{"encoder_bias": "all", "decoder_positions": "learned", "lr_schedule": "linear"}
Rows from block 3 of the text decoder, named by matrix and row number. Rows with one number belong to one neuron. Each number is 128 + 32 x the weight over its row's rms, rounded and kept within 0 to 255. All counts start at 0. After the name is the row's rms in percent of the matrix's.
# fc1: MLP up (decoder.blocks.3.mlp.fc1.weight, 512x128), inputs 0-127
# fc2: MLP down (decoder.blocks.3.mlp.fc2.weight, 128x512, transposed), outputs 0-127
fc1.95 095 [143  86 119 169 128 104 167  67 105 104  69 107 141 123 114 148 169 164 126 163 140 135 136 114 109 137 103  79 131 137 124 164 121 112 117 102 101 135 124  95 118 120  92  78 140 105 105 165 184 123 126 125 214 144 142  24 106 124 120  92 104 110 162 112  95  91 124  67 136  96 111 177 171 128 207 146 110 119 109 149 189 177 166 126 109  56 105 111 110 103 136 111 112 129 133 134 120 108  78 183 142 159  98 100 140 179 153 154 104 131 149 169 138 118 137 232 137 152 112 151 133 120 128 108 179 167 182 135]
fc2.95 096 [135  99 131 123 142 106 123 117 135 126 118  82 196 139 110  82  87 162 191 201 244 165 127 131 134 120 120 154  85 135 103  81  83  96  78 140  70 144 140 104 130 108  88 140 143 171 144 110 138 119 130  50 167 105 175 107 128 112 123 143 126 101 158 154 130 153 137 153  86 149 141 111 187 142 107 124 133 135 173 113 128 165 113 128 167 111 152 181 176 118  91  53 150 120 117 104 121 110 108 130 143 151 186  37 140 150 107 131 116 120 129 107 112  98 146 128 101 140  91 156  96 149 143 118  89 210 162 139]
fc1.96 103 [136  99 140 208 115 162  97 154 103 165 111 110 185 141  76 103 129  92 156 175 107  88 178 135 164 138  98 103 194 179 174 128  94 143 127 126 137  61 148 149  60 172 132 114  77 136 148  83 118  87 130 112 117 142 129 100 198 139 124 117 133 114 129 164 157 153 166 119 143 178 134 150 108 110  94 206 107 153 154 135 104 160 160  71 138 159 103  91 123 161  92 128 130  93  89 119  32  64 129  89 129 112 116 119 123 169 117 111 144  94 154 114 107 111 184 118 131 129 127  85 171 104 152 141 177 103 132 136]
fc2.96 101 [133 133 122  83  92 129  80 127 114 213 112 101  97 163 132 109 111 142 141  85  69 123 134  75 152  97 103 158 154 155 140  99 124 191 111 158 121 109 150 128  84 150 154 102 132  88 114  94 114 104  95 148  81 108 161 146 166 130 146 177 100  85 118 148 135  98 121 105 123 165 153 169 174 146 134  77 137  95  91 180  78 141 134 144 186  51 120 137 163 129 122 135 162 115 114  67 118 105  83 139  64 130 125 127 155 131 141  82 122 120 159 204 143 114 127 115 142 189 180 142 191 107  91 161 110 165 108 207]
fc1.97 106 [192  82 173 175 100 157 163 161 115 108 139  52 129  99 156 127 199 193 164 163  75 102 145 152 119 145 104  72  98 120 175 172 147  65  88 114 132  97 167  86  74  76 143 123 116 130 108 101 112  75 130 140 109 102 136 108 135 136 107 177 159 152 112 118 180 101 129 147  90 139 138 165 119 112 114 126  87 136 153 157 116  77 111  88 118  86 129 121 114 130  91 135 161  96  95  99 109 118  83 158 180 136 135 106 154 169 144 100 192 119 176  93  92  85 122  86 146 145 103 137 139 164 131 211 145 140 155 140]
fc2.97 104 [115 105 115 199  74 130 135 154 109  84 120  87 124 162 106 136  77 112 113 156 112 103 149 162 118 131 129  53  79 187 119 127 169 104 119 137 111  74 128  98  61  95  79  73 109 161 157  89 136 134  79 143 108  94 119 163 149 157 148 138  87  87  91 115 114 101  64 123 123 116 177  50 152 117 112 148 116 162 143 127 115 130 149 131 126  80 105 155 166  72  91 176 116 146 130 132 126 150 103  93 167 109 133 143 109 140 127 127 148  73 181  85 113 102 104 175 118 178  88 117  79 177  80 191 157 123  89 130]
fc1.98 101 [ 85 125 139 137 130 152 142 143 106 128 129 184 163 179  52 104 139 129 102 140 106 162 117 184 114 170  94 151 120 106  88 105 103 117 108 143 134  95 139  79 102 149 145 131  98  98 190 110 156 176 101 106 119  82 102 150 147 130 130 126 122 139 147  79 146 114 141  84 114 127 107 150 113 160 112  88 144 160 104 103 146 108 157 118 145 124  86 101 125  92  90 210 112 102  59 115 132 119  84 107 151 176 195 146  95 110  40  94 171 154 161 148  84 146 183 158 154  70 162 151 102 113  64 207 132 154  95 144]
fc2.98 107 [132 172 117 152 206 168 108 160 143  96 132 200 102 112 115 148 100 152  85 124 126 108 155 107  77 157 173 155 124 135 117 157 116 114 150 105 106 107 183 128  88  74 101 115 173 153 102 143 118 115 117 132 135 149 107 128 151 141  70 148  61 102 117 145  89 104 102  71 138 143 120 110 175 124 110 165 165  86 119  95 142 178 144 147 145 139 154 111 114 135 174 166 121 135 247 141  92 121  95  95 140  86  73 158 114  76 176 119 149  85 163 129 115 171 189 121 119 184 129 141 152  74 114 106 145 167 108  81]
fc1.100 102 [116 118 103 172 117 144  91  85 137 153 114 109 137 140  95  55 113 184 131 108 108 186 133 161 110  79 187 107 135 142  98 165 102 141  62 144 149 100 150 109 114 148 127 121  74 163  95 124 118 122 131  88 122  71 129 159  85 149 128 130 166  92 104 172 111 138 129 143 127 139 126 163 127 133 116 136 103 174  61 210 145 112 141 193 118  65  98  96 169 130 115 114  59  94 197 172 124  49 167 151 131 123 145 133 188 175 142 112 137  80 129 184 137 103 118 162 124  93 167 131 151 159  97 164 144 132 121 103]
fc2.100 102 [ 95 137 148 153  83 121 139  93 212  93 149 100 124 126 125 114  80 152 142  79 116 122 146 147 123 168 133 119 112 108 118 124 114 201 102 136 142 102 146 121 189 129 118 105 144 114 125 144 103 107 136  79 144  97  56  93 101 152  64 134 149 172  93 172 176 165 150 129 160  99  69 157 113 140 147 148 137 131 107  48 130 142 116 152 121 179  87 108 102 148 122 109 143 146  92 112 114  87 146 139 139 129 171 155 103  76 111 196  97 188 165  74 104 174 179 120 130 100 117 128  99 183 164 134 130 177 192 195]
fc1.102 077 [154 119 145 163  85 103 119  99 121  55 105 144 174 154 145 120  80 103 141 145 125 137 139 122 135 117 169 207 168 140  93 176  78  95 123 129 154 164  95 148  92 118  89 111 108 117 109  65  36 185 140 124 127 153  73 153  61 128 133 111 112 107  76 115 143  95 156 162  96  94 149 131 176 170 126 140 155 168  62 161 109 102 127 147 112 144 154  90 101 114 122 143 151 138 151 105 142  69 201 113 125 154 102 155 126 135 143 103 139 127 145 161 125  48 122  69  79 145 114 195 130  81 109 130 144 142 101 133]
fc2.102 077 [152 103 117 179 153 114 140 121 124  95  80  40  71 148 105 127 131 123 104 148 190 164  82 209 144 147  79  89 111 132  97 199  83 119 120 107 138 130  85 114 130 157 102 207  93 112 109 135 134 209 152 161 153  91 104  87 120  76 121 135 183 120 143 125  73 106 181 107 129 151  73 147 108 112 143 148 107 114 167  94 120 123 152  78 104 144  93 131  97 177 125 109 103 123 134 129 132 109  88 133 108 150 138  85 100 132  90 124 111 140 188 110 161 138 102 169 190 117 110 133 124 116 158 147 195  98 154 111]
fc1.103 097 [103 120 144 149 130 125 139 145 131 141  81  93 177 223  99 113 100 123 144 126 157 141 154  39 123 123 176 110 100 116 118  98 152  86 146  98 130  93 147  65 117  89 100 171 133 101 129 158  65 109 124  82  78 107 123 106  81 166  82  70  79  99 146 147 146 175 111 143 103  80 126 119 114 169 177 167  85 120 125  56 124 141 160 138 147 136 107 103  88 100  86 145 127 115 106  94 145 109 119 153 159 122  85 158 160 135 125 138  72 156 149 161 104  67 174 101 102 145 114 153 167  99 130 209  94 143 118 102]
fc2.103 096 [125 172 135 108 102 102 112 112 105 141  85 164 105  85 165 107 125 119 119 162  67 124 111 171 114 139  99 103 138 105  50 104 148 132  51 181 121 142 132 125 106 170 119 144 103 137  78 106 176 226 161 138 116 212 181 163  75 158 160 174 155 157 142 146 144 146  80 158 159 145 101 109 146 127 115 129  94 168 149 160 175 126 118  68  87 169 133 108 161 158  91  57  98 160 119 141 106 134 139 126  98 118 111 135 176 132 117  97 118 145 121 170 121 152  93 111 154 113 172 182  84 166 134 100 126 124 132 180]
fc1.104 103 [100 102 109 112 123 145 117  88  58 141  68 114 132 134 152  96 133  88 148  88 130 157 192 135 100 150  99  97 124 132 149 123 165 164 126 104  90 100 117 122 154 123 139 147 148  76 137  61 153 165 123 128 102  53 100 146  67 150 118 145 100 175 157 118 138 164 124 107 143 174 100 158 107 118 177 147 199 112  87 101 145 127 147 139  93 114 110  78 101 178 164 110  83 114 140 182  58  88 147 128 175 117 121 122 133  98  84 175 163 124  91 171 154 100 140 197  89  62 159 176 108 141 138 122 151 117 193 113]
fc2.104 103 [125 142 153 101 144 140 155 143 139 202 177 124 150  64  88 165 133 139 170  92 139 125  66 109 146 176 125 103 196  86 139 104 113 119 109  79 160 106 144 156 179 112 132 154 158 143 109 158 112 158 146  93  92 131 111 159 107  67 126  93 149 138 145 135 143  75 116 143 153 162  73  94 162  83 122 155 142 107 135 135 143 138 115 110 132 133  99 188 165 121  90 180 166 112  74  93 114 115 125  89 146 118  80 116 198 104 113  65 103 148 132  83 123 127 189  74 129 126 130 156 164 149  76 159 130  83 123 220]
fc1.105 104 [224 130 106  87 100 115 163  82 110  79 129 101 177  83 144 109 133 107 127 185 148 167 134 137  75 171 187 169 158 155  92 108 101 129 141 122 121 143  95 103 110 167 133 148 140 101 114 117 148 145 116 116 147 159 168  80 103 132 138 141 106 130 161  95 125  83 125 115 115 104 109  82 146 125 122 121 168 109 129 141 148 153 187 164 135 120 123 119 116 126 147 107 154  60 184 123 151  55 165 160 167 174 126 114  78 139 182 182 213 120 195 151 123  84 108 179 121 180 160 162 134 119  81 116 140 133 164  86]
fc2.105 097 [ 41 149 150  95 120 139 114 140  86 155 136 166 105 125  93 156 131 118 156 113 183 181 135  84 121 140  86 162 145 143 156 202  31 171 221 126 110 125 108 162  75 131 125 177 190 140 128  99 124  71 163 148  75  83 111 109 140 149 145 125 176 108 129  98 144 118 107 163 114 191 125 155 104 119 159 128 130 135 128 195 171 150 134 140 111 115 127 110 156 133 190 130 144 127  75 133 113 155 103 136 161  74 108  90 128 126 169 104 123 110  89 111 124  95 176 109 119 149 160 125 120 197  80 115 128 133 123 140]
fc1.106 100 [101 100 125 179 120 125 128 102 128 192 144 149 132 135  82  79 115  49  85 152  63 168 151 129 117 199  79 115  92 148 166 190 170 120  85 173  83 108 120 102 138 210 124  84 161 149 175 151 127 122  74 183  78 100 135 145  84 114 140 139 107 145 105 106 134 131 135 170 120 195 105 159 143 157 131 172 120 193 120 142 176 118 117 144 135  99  81 104 103 173 192 128 135  86 148  72 119  96 146 104 135 140 139 125 162 115 101 100 153  87 139 119 121 143 137 122 138  94 172 116 154 125 103  95 162 169 110 147]
fc2.106 106 [108 149 135 151 159 109 120 125  86 152 155 159  90 142 169 160 154 135 152 147 171 146 130 120 138 150 103 131 154 105 124  55 200 185 191 150 169 118  97  60 118 109 137 130  78  89 108 174  66  90 154 128 130 144  79 156 156 124 185 154 118  21 171 138 100 142 171 107 108 117 144 111  89 101  70 121 110 132 131  93 156 103 163 137 103  97  90 112 123 116 191 103 148 178 116 117 139 109 140 112 128 123 123 152 181 117 157  79 142  89 139 152 124 141 141 135  38 186 101 181 108 140  97 118 156 135 128 120]
fc1.107 101 [147 100 170 103  65 188 109 173 112 146 139 155 164 133 106 108 128 166 146 131 118 193 137 111 107 107 175 102 157 145 128 102  93 124  98 128 144 108 136 134 142 110 170 148 166  73 141  81 139 114  73  36  83  98 124 151 142 119 167  70 151 176 177 164 112 198 154 132 136 197 126 166  98 187 106 180 129 129  59 109 118 147  94 100 150 131 140 118 139 118  87 140 153  59 130 129  80 126 160 161 132 143 171 134 104 129 114 166 141  54 127 113 104 158 151 134 192 158 131 101 144 176 147 149 126 106 160 137]
fc2.107 105 [129 103 115  48  83 152 158 137 154 135  94  90 154 112 116 133 110 152 122 111  81 132  86 150 125 114 151  72 150 165 121 162 144 134 106 178 132 218 163 128 160 129 192 156  88 115  96 159 150 160 108 136 159  99 139 108 110 106 190 129 151 126 128 126 181 126  94 130 119 138 101 110 160 201 128 143 140 167 140 154 107 239 188 109 119 132 210 117  93 116 136 116 146  87  62 107 159 144 146  94 122 165 123 127 108  75 108  91 141 136 118 116 139 141 165 155 162 138 116  36 118 129  91 100 104 150 123 135]
fc1.109 108 [ 74 100 143 187 117  85 134  92 116 166 162  54 172  96 114 114  95 116 161 164  63 146 170 120 137 127 101  99 105 144 167 169  50 151 103  72  97  47  95 103 110 158 132 104 117 116 133 127 115 114 150 149 109  99 176 154 120 112 120 143 159 118 117 109 156  85 115 116  59  51 129 106 129 173 165  72 151 174 142 164 115 130 113 160 138 140 135 106 138 110  75 160 173 155 123 122 155  79 177 130  89 169 127 186 152 198 109 134 104 130 111 150 137 111 175 136 119  84 130 120 130 138  95  86  99 119 118  85]
fc2.109 113 [171 116 145 122 132 120 152 107 111 147 102 132 148 159 140 140  96  81 109 113 192 154 145 112 137 148  94 129 184 167 123 134 116 129 128 197  91 180  95 156 206 115  96  98 136 148  81  97 153 176  83  43 110 184 144 148 127 155 139  97 119  99 151 121 161 108 163 139 152 144  98 107 180 153 161  85 130 149  76 146  47 115 119 111 136 118 129 145 124 113 128 113 101 148 145  83  70 164 126  81 137  90 140 111 161 124 185 195 123 175 183 102 102 147 213 154 125  96 131 119 153 174 115 153 119  91  93 157]
fc1.111 103 [ 69 127 130 216 104 119 154 137 111  97 130 106 172 135 128  70 147 162 115 160 105 119 152 209 113 137 125  91 119 117 119 147  51 163  87 123 183  98 106 109 105 111 145 116  97 117 132 135 156 158 130 127 138  71 144 166 145 145 131 131 144 112 124  84  60 117 118 123 144 134 109 100 125 139 133 124 136 228  78 105 117 110 164  70 113 160 118 104 124 136 124 180 111  87  98 139 144 127 145 111 190 160 144 130 117  89  36 136  84  80 126 151  77  96 173 136  93  47 126 129 110 131  99 165 166 101 135 161]
fc2.111 110 [107 116 158 141 176  43 115 168 137  90  91  93 133  78 141 141 148  97 100 176 179 102 143  82 136 145 159 126  99 119 155  79 124 135 144 126  98 161  21 102 108 126 133 119 163 124 116 111 101 173 160 143 137 185  85 167 162 159 157 127  86  92 147 126 130 174 114 120 155 135  99 151 178  81 100 144 129 162 102 170 121 178 180 102 167 163 211 140 124  95  90 146 152 164 119 166 119  95 127 113 173 113  92 160 138 155 197 147 153 109 149  94 151 152 177  83 116 158 145 142  89 147 115  83 128 113 155 122]
fc1.112 098 [195 104 158 148 128   0 121 104 157 107  78 148 153  97 118 180 180 141  94 133 118 117 120 187 124  94 140 158 132 225  93 160 153  59 118  44 140 127 135 110  84 178 126  92 130 144 166 196 114 118 158 129 107 142  98 105 126  85 152 126 141 140 126 113 100 117 182 131 143 117  99 131 107 138 130 143 171 143 115 132 106 171 108 126  86  97 103 164 149 167  87 134 144 153 116  84 162 146 114 156  95 150 145 143 127 175 110 152 134  61 114 121 115 132 163 104 137  86 148 131 146 166 125 184 137  98 133 125]
fc2.112 094 [137 136 144 139 153 139 130 145 120  95 133 102 174 159 150 177 168  84  98 163 121 149 138 142 118 172 138  92  81 120 174  65 166  61  82 143 114 143  81 172 133 112 215 128 118 117 148 125 167 166  74 143  95 116 147 153 123 143  96 114  97 127 117  28 109 146 116 145 146  72 157 138 135 154 173 108 127 184 161 140  76 108 156 161 109 161 155  89 113 108 165  95 122 159  93 153 170 117  95 168  80 117 174 215 191 135  99  96 113 182  97 118 117  99 120 164 145 116 121 151 116  96 130 163 135 138 148  97]
fc1.113 125 [107 120 164 110 125  88 127 143 161 108 117 128 145 131 107  81 108 112 106 176 133 152 209 165  79  97 146 151 132 158 141 149 122  54 115  85 126 127 119 112 127 106 131 127 146 122 119  75  95 127 131 159 100  89 116  95  90  91 123 123  86 129 137 117 125 119 180 128 159  96  53  96  75 127 116 123 155 149 148  70 122 119 146 148 131 152  52  99 173 179 130 133 159 113 170 140 182 112 177 118 134 188 144 119 122  91 146 142 182 139 169 130  97  78 174 127  74  38  84 142  91  47 152 122 163 114 102  82]
fc2.113 131 [ 96 135  96 115 123 117  93  71 117 146 144 100 175 137 106 151  98 157 146 109 106 163 113 170 116 154 184 162 129 173 115 138 110 100 180 144  86 131 101 145  74 218 104 130 128 150  86 107 122 114 136 131 115 112 164  86 125 141  97 142 171 152  96 132 119 138  78 132 118 117 153 140 160 131 122  75 157 130 183 190 116 155  97 169 110 129  86 148 158  87 132 116 121 162 102 128  71  85 179 175 186 135 106  68 128  71  95 140 153  75 165 162 104 110  98 218 161 140 122  79 169 122  64  89 145 140 156 144]
fc1.114 092 [177 134 142 183 134 138 110 147  69 217 112 111 124 138 151  61 128 111 149 147 105  87 168  80 120 124 112  82 119 163  93 133 103  78 123 153 122 101 130 120 123 105 124  39 187 130 137 139 198 180  84  77  76 126 119 100 114 150 128 160 172 109 168 160 118 127 130  88  91 152 104 168 141 132 144 137 123 181 115 147  98 125 121 161 164 113  85 122 168 140 174 109 118 138 149 136  88  81 124 164 129 121  83 129 229 150 161 175 126 127  87 149 106 105 192 149 125  94 128 117 184 111  95 132 105 153 142 116]
fc2.114 082 [104 113 129 148 158  84  99 102 118 162 145  95 103 169 101  55  70 158 139 128  79 141 100 156 131 165 105 144 188 112  62  46 118 149  57 108  68 109 119 141 128 146  80 166  97 127 128 133  66 139 113 101 103 169 114 175 118  88 190 134 129 144 140 137  60 195 161 163 122 139 143 106 131 123 100 107  97 112 142 151 129 124 114 167 134  83 137  81 135 128 134  95 108 115  82  75 108  95 128 150 180 126 152 116 178 138  91 130 120 141 162 148 140 105 132 138 154 138 191 190 163 158  89 161  90 137 160 171]
fc1.115 101 [142 152 106 115 104 150 133 116  73 132 138 114 115 157 127  52  96 179 110 126  66 107 128 129 152 106 132  68 130 162 100 207 143 124  64 140 130 136 175  89 134 107 162  89  76  54 135 125  71 136 145  59 119  57 137 150  96 127 117 145 136 126 166 154 123 169 149 136 140  81 104 125 139 123 217 101 176 202 122  91 162 112 152 126 129 122  96 143 150 160 176 155  96 155 178 139  88 132 172 138  88 141 134 151  92 144  79 140  92 108  74 179 134 125 159 122 142  67 130 118 132 137 108 125 104 123 160 125]
fc2.115 103 [152 111 120 130 139 187 146 104 131 152 125 141 129 132  76 119  58 151  90 129 112 116 120 119 161 148 133  36 151 118  75 160  95 132 108  92 124 143 165 160 189 113 164 128 114 155 136 115 157  74 127  94 113 134  84 137 152  93 130 107 179 155  88 122 196 136 145 150 110 165 103 160  95  89 134 120  65 118 146 168  89 133 113 199 115  83 135 107 128 125 116 199 172 133 130 160  70 101 135 145 151 118 156 148 141 170 121 168  77 112 105 170 102 113 157 118 127  93 106 133 109 210 152 151  58 111 168 199]
fc1.116 112 [135 115  95 169 103  75 105 119 149 121 118  67 167 158 101 122 109 110  86 108  90 107 153 200 118 123 130 142 119 109 103 142  60 109  34  72 156 126 102  87 134 168 160  93 180 127 117 133 119  80  82 115 116 162 152 117 149 112 139 141 191 142 163 106  90  79 156 103  97  90 122 131 136 174 150 128 128 164 118 121 129 146 119 206 124 123 116  83 113 119 123 120 150 136 135 104 200 143 166 162 130 182 170 170 144 149  69 156 156 134 167 151  70 134 177  72  86  85 121  99 128 183 109 119 173 126 108 109]
fc2.116 110 [152 179  84 202 126 160 139 174 131 150 153 150 105  94 115  84 141 139 159 145 157 119  98 129 108 161 195 148  94 135 117 101 101 104 141  72 155 110 123  89 159  91 109  66 166  71 156 116 128 143 130  91 156 119 188 151  83 174 105  53 141 172 122  96 126 169 135 151 117 150 155 130  66  98 147 154 115 141 128 144 116 161 205  72 112 181 145 131 204  88 148  95 108 135 153 176 124 115  82 120  59 141 139 138 155 169 149 118 129 135 142 170 127 101 176 146 136 107 110 129  90 165  62 126 104 126 118 119]
fc1.117 093 [103 124 144 139 115 138  56 140  95  90 156 122 185 184 138 134 185  80 100 125 159 143 100 159  87 132 102 135 157 136 138 106 170 127 124 106 141  78 215 120  99 177 136  98 149 111  33  92 133 130 140 126  94 151 107 110  85 158 131  78 117 103 142 164 146 115 142 173 124 177 112 207 120 156 145 129 114 178  47 120 173  95 176 123 135 125 159  77  51 162 110 149 147 106 109  91 172  90 162 130 122 172 133 150 115 167 150 168 135 122 153 124 119 129 137 118  98 139 119 140 100 186 153  84 129 171 140 117]
fc2.117 089 [132 138 138 135 162  86 124 185 191 157 132 108 139 130 103 127 150  96 101  94 199 138  98 112 121  88 178 122  78 128 153  24 142 190 121 150 135 109 114 115  93 154 106 107  96  87  99 141  95 123 241 128  99 117 130 140 138 126 128 127 118 104 172  98 113 122 138 127 162 113 192  81  69 100 103 152 133 143 183 148  87 105 161 114 106 123 121 124  98 118 139 166 168 159 131 128 145 116  87 117 178  78 117 125 110 143 222 117 118 107 122 165  98 110 153 131 149 116 103 183 162 146 146 153 120 129 198 170]
fc1.118 101 [129 104 156 188  78 159 104 121 113 153 156 130 157 140 119 113 132 215 175 153 118 122 107 136 165 136 118  84  67 180 134 137 139  50 120 129 149  81 191 108 114  79 136 157 119  94 115 183 152 101 146 133 145  98  82  63 163 113 111 110 132 185 111  90 160 146 144 142 119 122 169 162 177 117 178 110 171 146 147 141 131 121 128 114  72 149 138 135  74 151 132 185  57 172 119 138 117 142 116 147 171 163 147  97 104 121 102 159  78  65  90 167 158 142 150 133 163 142  70 156 139 192 143 145 140 144 135 108]
fc2.118 103 [135 117 126 113 186 113 127 110 120 121 121 135  89 179 110 120 128 135  68  89 133  71 115  84  75 142 127 114 136 181  77 155 149 165 117 146 145 127 120 103 148 135 153 162 124 124 115 104 148 140 159  84 136 150 127 130  89 168 102  97  80  82 100  92 102 147  74 135 107 121 119  65 145 176 147 110 156  90 146  82 104 179  64 119  93 105 115 125 118 112 130  90  82  97 161 173 120 136 155 235 157 133 156 155  82 165 152 206 157  81 129 175 112 180 120 177 122 112 115 119 145 158 144 219 129 147 112 119]
fc1.119 099 [157  84 142 124 132 135 201 102 135  52 137  88 141 106 126 114 159 172 119  93 116 156  64 127 124 109 149 158 128 135 223 190 148 129 109 112 120 118 127 128 139 128 134 160 171 136 123 145 141  50 152 176 155 145  94  90 126  96  67 125  73 114  84 185  71  92 124  94  97 120  88 153 167  97 145  66 124  89 112  97 179  63 157 104 121 111 140 117  64 126 130 100 177 150 125  97 167 107 137 163  90 133  90 169 106  76 145 139 188 159 147 149 125 114 103 114 127 124 157 151 120 100 129 157 152 116 151 163]
fc2.119 099 [124  97 127 145 136 141  87 136 117 139 126 150 147  88 131  98 168 127 176 167 162 144 202 108 137 133 130 135 156 116  85  13 120 130 112 148 106 130 116 100 109 131 146 150 125 110 167 136 103 197 114 106 131  85 169 102 140 178 207 119 105  90 148 148 145 184 112 109 121 130 155 159 146 149  65 134 101 157 147 147 114 154 158 113 147 152  69 151 172 103  77  94  97 163  82 106  60 140 136  59 163 194 196  80 165 128 134 122  73 106 130 132 110 101 133 137 144 122 145 136 169 142 125 144 183 106  92  88]
fc1.120 102 [ 99  93 102 136 136 127 101 152  89 106  80  96  88 128  66 108 101 153 104 105  62 142 176 124  71 110 170 118 168 165 142 199  62 184  80 157 144  91 147 144 106 142 105 151 102  80 117 118 119 123 118 129  74 109  92 153 107 128 129 125 136 216 146  88 113 140 135 181 158  95 133 141 104 119 158 133 113 137 158 132 150 123 123  75 138 153 129 137 169 130  83 151 151 101 119 119  89 165 177 121  82 160  91 133 145 154  69 139 123 132 107 170  96 162 154 112  88  51 195  99 142 171  97 165 107 100 178 138]
fc2.120 105 [105 117  94 170 143 196  80 185 148 123 109  73 120 159 112 123 108  49 116 176 168 121 167 133 154 156 135 126 191 172 115  93 105 140 105  94  71 119  84 181 158 146 101 116 160 109 173 161 136 134 153 108 163 120  99 105 143 127 141 132 143 138 154 146 179 130 126 149 100  81  86 156 103 123 122 113 112 149 126 124 193 136 119 125  83 142 131 143 150 109 177 113 114 125  84 133  48 174 126 102 202 137 149 149 134 102 111  91 168 136  86  81  97 153  97  59  98 189 174 100 125 138 121 127  77 124 194 116]
fc1.121 108 [139 119 184 134 122 111 131 141 145 110 109  74 113 102 139  64 113 127 143 134 140 216 141  93 103 119 156 149 151 168 141 139  66  97 142 120 150  96 142 113 134 147 131 134 145  78 146 201 142 107 206 101 121 124 149 167  86 157 145 141 115 150 144 111  91 119 146 158  93 112  71  83 128 179 159 127 141 135  89 148 172 132  98 104  85 151  82 180 160 196 129  82 201 106 135 100 190  89 140 120 119 188 174 151  91 100 132 155 140 112 176 118 143 129 107 187 145  80 135 109 125  66 137 154 174 161 126 168]
fc2.121 111 [124 157 150 116 132  73 119 139 166 188 114 142 168 139 155 140 168 167 128 143 114 152 131  96  71 117 106 111 159 160  97 194 139  47 150 183 128 104 121 124  99 110  96 144 128 181 198  98 129 127 146 133 156 123 167  78 138 141 100 112  96 139 123 195  76 168 135  68 127 174 123 113 147 141  99 108 187 126  95 174 132 171 115 162 221  91 157  65 180 152 143 129 114 108 143 148 142  86 119 135 122 119  44 114 101 133 111 118 172 132 129 173 132 105  83 151 142 160 124 111 133  97 133 151 149 114  61 132]
fc1.122 105 [130 137 165 120 108 175 124 152  94 124  97 174 156 215 115 141  77 142 136 196 142 135  96 178  89 115 166 175 144  96 178 143 112 117 115 116 124  99 118 144 127 114 128 104 132 146 123 100 129 184  74 177 160 101 113 124 191 151  82 131 116  91 127 193 111  94 122  68 162 116 116 163  99 186 142 139 193 113  66  66 131 160 123 142  69 120 147 134 118 143  74 181 102 106 139 134 134 129 117 106 170 135  96 150 150 122 133 149 140 144 130 148 125 124 157 108  76 182  81 203 110  78  98 181 160 152 111 107]
fc2.122 099 [ 55  88 130 128 148 152  91 149  94 160 140  85 131 157  77 104 138 150 130  82 170 161 143 148 172 159 131 149 126 118  93 205  98 142  81 199  93 140 135 173 138 113 125 134 123 111 198 160 100 137 131  88 117 124 153  93 127 120 157 129 100  92  90 102 154  78 157 188  96  81 119 154 144 119 178 132  91 148 103 121 106 116 152 162 148  58 130 148 145 126 139 128 156 152  71  87 120  75 163 120  92 116 173 106 126 156 101  79 152  85 150 134 162 119  71 136 136  63 150 100  87 112  36 124 129 131 157 136]
fc1.123 103 [168 121 147 148 144  97  90 107 102 128  62  66 107 115  64  48 122 131 130 157  50 123 174 174 133 118 134 163 139 148 170 202  87 122  86 177  89  72 121  90 115 130 116  84 125 135 112 119 140 124 110 157 143 153  63 152 147 116 122 169  89 185 107 113  66  91 166 110 167 137 137 118 117 160 112 144 159 196 145 126 144 129 172  88 138 157 159 113 145 150 155 136  97  51 152 125 106  69 134 126 148 136 168 142 178 102  88 154 159 149 174 127 133 112 179 141 107  97 163 126 141 152 109 168 140 155 126 120]
fc2.123 103 [163  94 109 115 147 100 107 160 220  64 178 103  83  71 175 140 119 103  86 136 178 145 130  87 162 122 127 191 119 186 194  96 180 136 127 166 118  98 147 168 130 100 115  69 132 157 188 121 132  86 117 111 138 192 141 160 144  87  87  76 190  60 132 108 147 159 155 133 117 121 134 167 159  74  68 148  98 129 134 116 119  99  99 100 123  88  90 159 124 113 119 119 144  84 115 167 113 158 131 116  98 158 133 109 140 159 148  81 165 119 142 164 113 171 120  85 148 124 132 137 110 152 115 140 151 137 111  81]
fc1.124 099 [154  77 155 136 113 144 146 157  92 161 138 109 174 176 137 147 171 161 150  99 153 115 119 166 106 113  99  67 123 134 109 119 110 137  92  75 133 114 126 103 121 115 134 173 118 132  67 123  89 114  87 174 107  99 137  90 157 167 134  86 177 178 153 219 106 137 124 122 167 126  74 125 133 131 145 124 113 117 111  92 126 196  99 132 108 113  46 161 163 151 110 118 126 104 179 149 130 187 107 182 160 133 124 126 150 170 133 216  89 157  95 125  75 112 142 184 119 122  86 166 145 154 126  99 128  74 141  63]
fc2.124 098 [126 123 138 159 152  91 129 190  71 131 112 135 141 160 170 159 120 136 157  69 156 115 129  72  97 134 101 146 117  77  78 105  65 135 138 105  97 171  84 109 133 111  80 159 195 121 105  98 189 160 119  70 229 128  85 190 132 140 159 114 119 102 120 149 115 194 110 173 158 113 143 119 110 113  90 125 146 111  84 117 158  91 125 127  73 140 134 118 180  75 106 144 158 117 147 141 101 144 146 127 176 153 114 141 150 114 136 132 124 131 163 148 115 173 152 142 147 122 112 188 143  78 186 185 115 146  68 147]
fc1.125 103 [105 116 101 109  79  90 129 103 104 163 139  72 187 120  97  71 118 166 111 132  96 194 142 156 128 130 172 108 171 124 133 165  76 167  98 155 137 109 100 109 156 137 167 129 132 130 121 178 113 101 137 109 108 141  96 152 166  95 161  86 176 171 126 117 103 101 146 143 140 118  42 119 159 155 160 152 152 151 133 154 112 107 150 145 134 139 121  85 180 180 138 105 184  74 192 117 166  66 187 158  93 167 110 187 157 173 142 117 129 144 117 226 115  96  96 125 148 107 137 145 162 169 106 128 126 134 127  89]
fc2.125 104 [156 162 157 158 167 121  81 173 126 133 106 173  76 166 142 158  87 120 175 116 126  90  85 104 155  55  65 148  85  91  93 102 130 119 121 136  95 194 164  93 119  97 152 134  94 114 133 144 141 186 128 164 151 122 147 134 111 102  95 140 117 110 131 131 117 120 171 122  76 119 132 148 127  91  88  97 183  62 131  77 152 185 124 140  62 134 136 113 117 138  69 170 125 120 146 124  69 147  87 117 166  91 139  93 103 139 102 133 129 162 126  65 112 133 157 182 163  68  83 178 143 126 168  72 138 140  94 115]